{"model": "sound classifier", "dataset": "short read English sentences (LibriTTS-R)", "train_examples": 26041, "time_shift_ms": 100, "n_mels": 40, "hop_length": 160, "input": "log_mel", "spec_augment": false, "win_length": 512, "targets": ["voice"], "num_classes": 2, "arch": "transformer", "norm": "layernorm", "norm_position": "pre", "activation": "gelu", "mlp_ratio": 4, "head_dim": 32, "fused_qkv": false, "bias": "all", "qk_norm": true, "layer_scale_init": 1.0, "parallel_block": false, "inner_norm": false, "subsampling": 4, "layers": 12, "width": 256, "positions": "learned", "pooling": "class_token", "label_smoothing": 0.2, "loss": "cross_entropy", "head_dropout": 0.2, "init": "torch_default", "residual_init": "none", "optimizer": "soap", "beta2": 0.99, "lr": 0.0023, "beta1": 0.95, "shampoo_beta": 0.99, "eps": 1e-08, "precondition_frequency": 20, "max_precond_dim": 1536, "one_sided": true, "adamw_lr_other_params": 0.00071, "steps": 3900, "batch_size": 64, "epochs": 9.6, "lr_schedule": "step", "warmup_steps": 110, "weight_decay": 0.1, "adamw_weight_decay_other_params": 0.05}
Rows from block 8 of a small sound classifier, named by matrix and row number. Rows with one number belong to one neuron. Each number is 128 + 32 x the weight over its row's rms, rounded and kept within 0 to 255. All counts start at 0. Numbers have three digits each.
Before each neuron's rows are labels from the 100 clips, of 14976, where the neuron reaches its highest value: "top examples" is what is common among them. Only what is clearly more common there than usual is listed. The data: short read English sentences (LibriTTS-R). In brackets: how many of the 100, against the usual share in percent.
# fc1: MLP up (model.blocks.8.mlp.fc1.weight, 1024x256), inputs 0-85
# fc2: MLP down (model.blocks.8.mlp.fc2.weight, 256x1024, transposed), outputs 0-85

top examples: voice: female (89 vs 54.3)
fc1.413:164146059162136181123167131128169135108160129108109117154122156119088071134157151113102156108186088137110144135193112092127150169121106137137166094129102137110135113152126153100142076123145107090109072141113116118106087131159097146099092132112169209137133131
fc2.413:156171116103141130107115114133144171116102151100154167154116104134116147123125152168086116078111179087106111151041164157143091114049184099111161102146124132137196165123141173169155168094131139141170119154110152106122142093099126146125160142140237089111139122

top examples: voice: male (98 vs 45.7)
fc1.199:145155140111152083075161126134097106092156082151127132204095107126133166181098125138145109119157168166172161144096099158117084147220135134083087189121118140148123097110162160147139120123146127117150045102132120095084085162057154157114093106079210150117113126
fc2.199:140222127143127170128134122145145170130199183070108140078112127128107101098095125119089141137133112082131132128118166143040193120084161080163104146169150120139129150129056146091110101158132105178085170130122138140158182045167161124140113151118177165126107135

top examples: voice: male (92 vs 45.7)
fc1.695:160127134110134072108103044118131112107167111073186103224139176135128079176117130142074146136194118110163097144153191171126105113070172103135115134111130093161118069140110168126150080098156130168181126115158140048137087131139178129124117145097167102103173129
fc2.695:109196131125123117194160153128164123066124107113055097078099096127124173106078143058152143147109100156152121087073112107080115153206124116142138146176110150142115162157141118147113161122105098152106143119143099186142154141099138161140053109144118105150093084

top examples: voice: female (99 vs 54.3)
fc1.300:114172109103121132114154125147137120159101096158168116134110087140131160075145177119110125129162139142164106096229067088084140110109046124099109118091088184150100168144106115125174153137118126131100117102122118189114118179062107105152159098138168177188147124
fc2.300:156144142122113133145122195115148140088170177141106170172113115153104141136089121133122129097093213105115165115117161164120113103174194139125144112127063098106194161106132155136110141104091121122157125159120112130110154105181126193125182156141204135108145055

top examples: voice: male (94 vs 45.7)
fc1.16:123114116118138184140092106173128098118131115056145088166119085141139185166094108113144150175129141118059149185124146079130185060111064125111151109118171155113127089135120106090128067148060131163157194135149103132139160148165184138109166153136173125127117152
fc2.16:181062096151137124139124135142144169149149123147121098085086193143150124096187102083150150152128116142156142168124092109151056088142157067147085118082136154143152117167059127118107154126100161085144113149086162104127150156126138182111079127145165143142129133

top examples: voice: female (99 vs 54.3)
fc1.84:154159132102086113122176077151164087093057099090143128195133067109188160110121160080115054089143135076089134122127146052106104158164110111078101112137134109118074179128119101140163075103099100129142105179132126193139104112130149075125144162141127147156178146
fc2.84:115149152114145204115071138120155236179194076104115129119112135115027122157118136172095153096150223127158135122130148172126125067132139147113136114185135121117146107101161108149119142160175163068125100105119142096124113147127111180107130107177186110100094097

top examples: voice: female (86 vs 54.3)
fc1.328:124132086132107178168148117150143126153079145070102108145138129150108089123100217117084150142109115154097128136183117037116100183144084098167140103107148155144124147136095100164108112112159120103110091144147145116139099132150095110130129126155174196155120200
fc2.328:149146161078124127086113139110153166088172138125125149179119090134122175159118121171129153095109204072142135120065160166107142072058144154118171075132091120138185136148116125135133136113133135090151100154111080163089139139189096162102188167168193080096126086

top examples: voice: male (84 vs 45.7)
fc1.731:180147160141120088136154159066168060148147130126171056128106152153141100147111096079141126127104118112134187124083096103169190104157146146120135068091103073174083105093146118126148132184131187136185120115139134113145128116121154153114167152159159042086137109
fc2.731:100149108152135038169188145148093145181134131175142119069108144145127132141076124118105166174161081149128120130177174136058068204190124131148117150145153135084158147131099103185114122105142120126123141135142079132120128130102169109095034153112073172156098125

top examples: voice: female (83 vs 54.3)
fc1.132:161141077138117151128144094139124083094083098127130126135146124109137084159104081191100162084118129192184036122137154145073093168132100140152145116189095130135111138075145133226110118109150087104089060113190105063141100123114131119143106104105164188194169100
fc2.132:163187182063190175100133125071100151147187130115131157147124139128103128140122176139114155100137180125138152112136136059130151041082127124094147120110099111091155123205078150121134135148164159114143160120109145149130119105170105139134170116142200111083104140

top examples: voice: female (100 vs 54.3)
fc1.758:121146131146133129170137138179129100145115148128070106139124081164184148130132178100049096114141144224107113077186114105082110152047000121117113092154189131129163215181149120101156134131124152121077089142111099203127136125142097068122155132151132159128156097
fc2.758:096143155097121174069088170125171149071139174123140150155115145126096136122141092167118141151099181079131162110115166155182169057198149148130164103122086120109144140114174122143111147129069158111140093145110116125137133104141124160139162146172185110099152108

top examples: voice: male (97 vs 45.7)
fc1.760:146126134153100108075133169121128128111148096082128076140139137116118159154103123088112153165137107106138129154075052114069142072158129134073118116151120145161111152092216104172138161170149095161170118130144099114184121082114124158111138099104195045102112139
fc2.760:144176142152117094109116100211097139132167142095115120079128116149160108137087108085160185133171076148122147154158122136079074153114147087191114169163139113138123114191076179077092145112139133103078170149111127110133127161093160135100133157121113168114089142

top examples: voice: female (98 vs 54.3)
fc1.528:148163104145141171146111062160167120097216087141118099144198156090132086194107118099148106087193117174090127114113181155117115081094089133160149104115112127098120113148160123174118078087085070150121120114107083107141146139168106110170139100100119186113178104
fc2.528:089159124113098125114091097074077127140049114053128196111096116160097119105165137081135129068113134134177120153111104140138100151125238106138095138155122168100191138156092197071155156135141153078167104083100178115157065062091169202155089117123165158160102137

top examples: voice: male (95 vs 45.7)
fc1.615:096167121106118130080102121070126067169094103084148139191108087088157148107166115153114110111130148078159064142113139098104165104132130131098179169161117125164097088121171064092154141064187151130163067116127106099076110095099090135182116114108173036063171171
fc2.615:158150143191139123208149103147134184121176106091094144089109102121130137166113111060150147121173114157159134129160111123106062152129178106169094163180117156113153116161121184127095111167117095121104151116123170128136112152102128220104063146168141169102082088

top examples: voice: male (75 vs 45.7)
fc1.225:192121194110140121164147167084149084175127153136124096136097156121095117149122124043180107146088150118082200130060150124155105132068106156123118076123117090133153105106154173076132161137100184139108158176150122129138176081132139134129132145093080090102110128
fc2.225:118108085196132111117129106148098147070106094123140111075126115126144183153144116124144154151137064164172070135193119099135114168216117102126105152144166151141084108145152073158116155138123141105130124098130098122121145183113147131105064130098053129125144144

top examples: voice: female (100 vs 54.3)
fc1.91:114152111115115097143140162155149166137048080088185147148113091131149147062151184068157073165104150148132125132176101097058145150105082124108154151112142126167100179116121151150134173141133135122079079090137141175137087128084131130108139125154190172162156107
fc2.91:143129165116141124104098149139110157133207136120123128176131113111119129168119110175127162129117183121132142111144130167136145065145106176120178091140090131121154143100121081182095156112111096130143148146113111100087153146166100102133210166188111085133139133

top examples: voice: female (91 vs 54.3)
fc1.118:151160100139077090101144087146027134167097080152126127148170153109148149129161124109094100123094090131156118106231111093122121124132134135129109109187157128117085151177226087137154157111079122101131059166164084148110188133126108113130087100128115173058192175
fc2.118:139160133096150175179129141139185179077188182123157172145089092151052139141122148144088158101159196095102147146079115130087122112142136101114115145110100102116188115108125157147097102138149097137171159155077160145142142126061109183095159147127255078146110048

top examples: voice: female (87 vs 54.3)
fc1.396:083135057091155172104170174169129104096139134093127108167150122098084092130111144110096170137147162142148116130117147114096143084141075107125186101127128115105102149136078120100135076131167082113055049112122048129130113070140069171096120115120168159128102113
fc2.396:175137138104124097129117105150152172170096137120147175147067137145168151098115111149132109106128142056076114133094139156156149150136236129145133094174088148125231147131172165162152139143093143115140116103075141112116082093103169163099100140128209163114122094

top examples: voice: female (100 vs 54.3)
fc1.624:138153140125186142090128106155137131146082105132096121171154085112106207108066119144136055088155115136122072077096134048084069089128069172093128111146064132164134151165158102191124116136103097047093129132150096147092119101120134123151071141154137201159097110
fc2.624:132127111096146180118103155060107180158188155107092137122094129111150108112161149162109186127120223154129191119194160110149155149107132125119137153127163146124154095133125119109144149129150178123138130163087132086128089131168100106146159124121193112052151098

top examples: voice: female (98 vs 54.3)
fc1.175:100151160067056086103105115128136112193172084111130162181130118095131161137166127132159104132193113094131136097151082111204148151209072165076121170129132125145098129144113135116132154150165142148154123097202073120142110059098105095120092143124099104173147161
fc2.175:107155096116127111139130159149077187063045154089120117147084044145083129145109117119150169146075128143150105160111162155025123150145138147118124139186121145190178137124178120061138155152089153129206148164082137189159133102096130143142161124132219128111107085

top examples: voice: female (100 vs 54.3)
fc1.80:091142099166090086178161159083136129143109099102099141134110107136123143122094174081131118165137152205124105080186086077089136165105074089138101140128150156156083168139096103149121161102097168133126070084152159151118104125082132110090157115112183140169156138
fc2.80:115127144086120180116106114125145155102155184147122140153109114101099113151139122153111131095117160086102133133113117171137122039101147176158189065131090097144183144083141098151090153123132107111170102126098093108088170139163120130138196194147192115079180072

top examples: voice: female (98 vs 54.3)
fc1.700:073117125180161124095156154144141081179139129087086115121152100123156178081131123094075115098122168151105143081152127122059123138140000166142090084129168140114133171164197114138095119128164158113068123128142127185118119148170149071134133132110160206146164148
fc2.700:158104134091097192131079130112121151083165122118127143140094115123108128127181155193128162104083205140141149125133165133167146086132168158096176094134113111126115165104121125110115154122109153111128110179106110102140077112183098129137188148129161104043130107

top examples: voice: male (99 vs 45.7)
fc1.437:085113100088101089126133130077115077121079122126122127152111087126192184108182148081101115127082191140147129096134132100094186142167118126073106168086150095167019165038112135106178107175191117160131130113140116153141106135034137122168173114175162082128143096
fc2.437:178153138139182184186152127155179226090166142147094154123098156116104131155150119149116116071148159113070131138112132173142096107128122148093121103161117093098226117131181176140112070157110116113123090125111126097109119104138116195127087164152170097097108141

top examples: voice: male (81 vs 45.7)
fc1.242:128170144137122094163125122174118103132068140095097113137149117157152169107137141116075143122105118225083103093168116122066085120126107107166124118158100138165109146162173080135161173115128123083159101104138160160135101125100110147120124127130153174128153130
fc2.242:107147104061114155079113161143140108122193147180148143160118097110104157098119120219127130150123210081114148135123134155088176104141087152149162092125122128117175131083100103147102132125137113146103071160097140094080135112176100097145192152145178108131131151

top examples: voice: male (93 vs 45.7)
fc1.284:124142141129122130174106146071098112177115104058115128129113105132195139151115131049196172162091135096113132171082121178145199110130119124125108100156116120113094101109124131089192150165102129172183098114118138126150149120161148186127142097110123063079118143
fc2.284:171130095152161116145141103206121200098174154155116062123134163168099154155176126100085153132121118185137160147194137102061037113217064135170126094099130128141130140163107111092118107114141151125106157115148106158118111163083158109119076145108155144114095130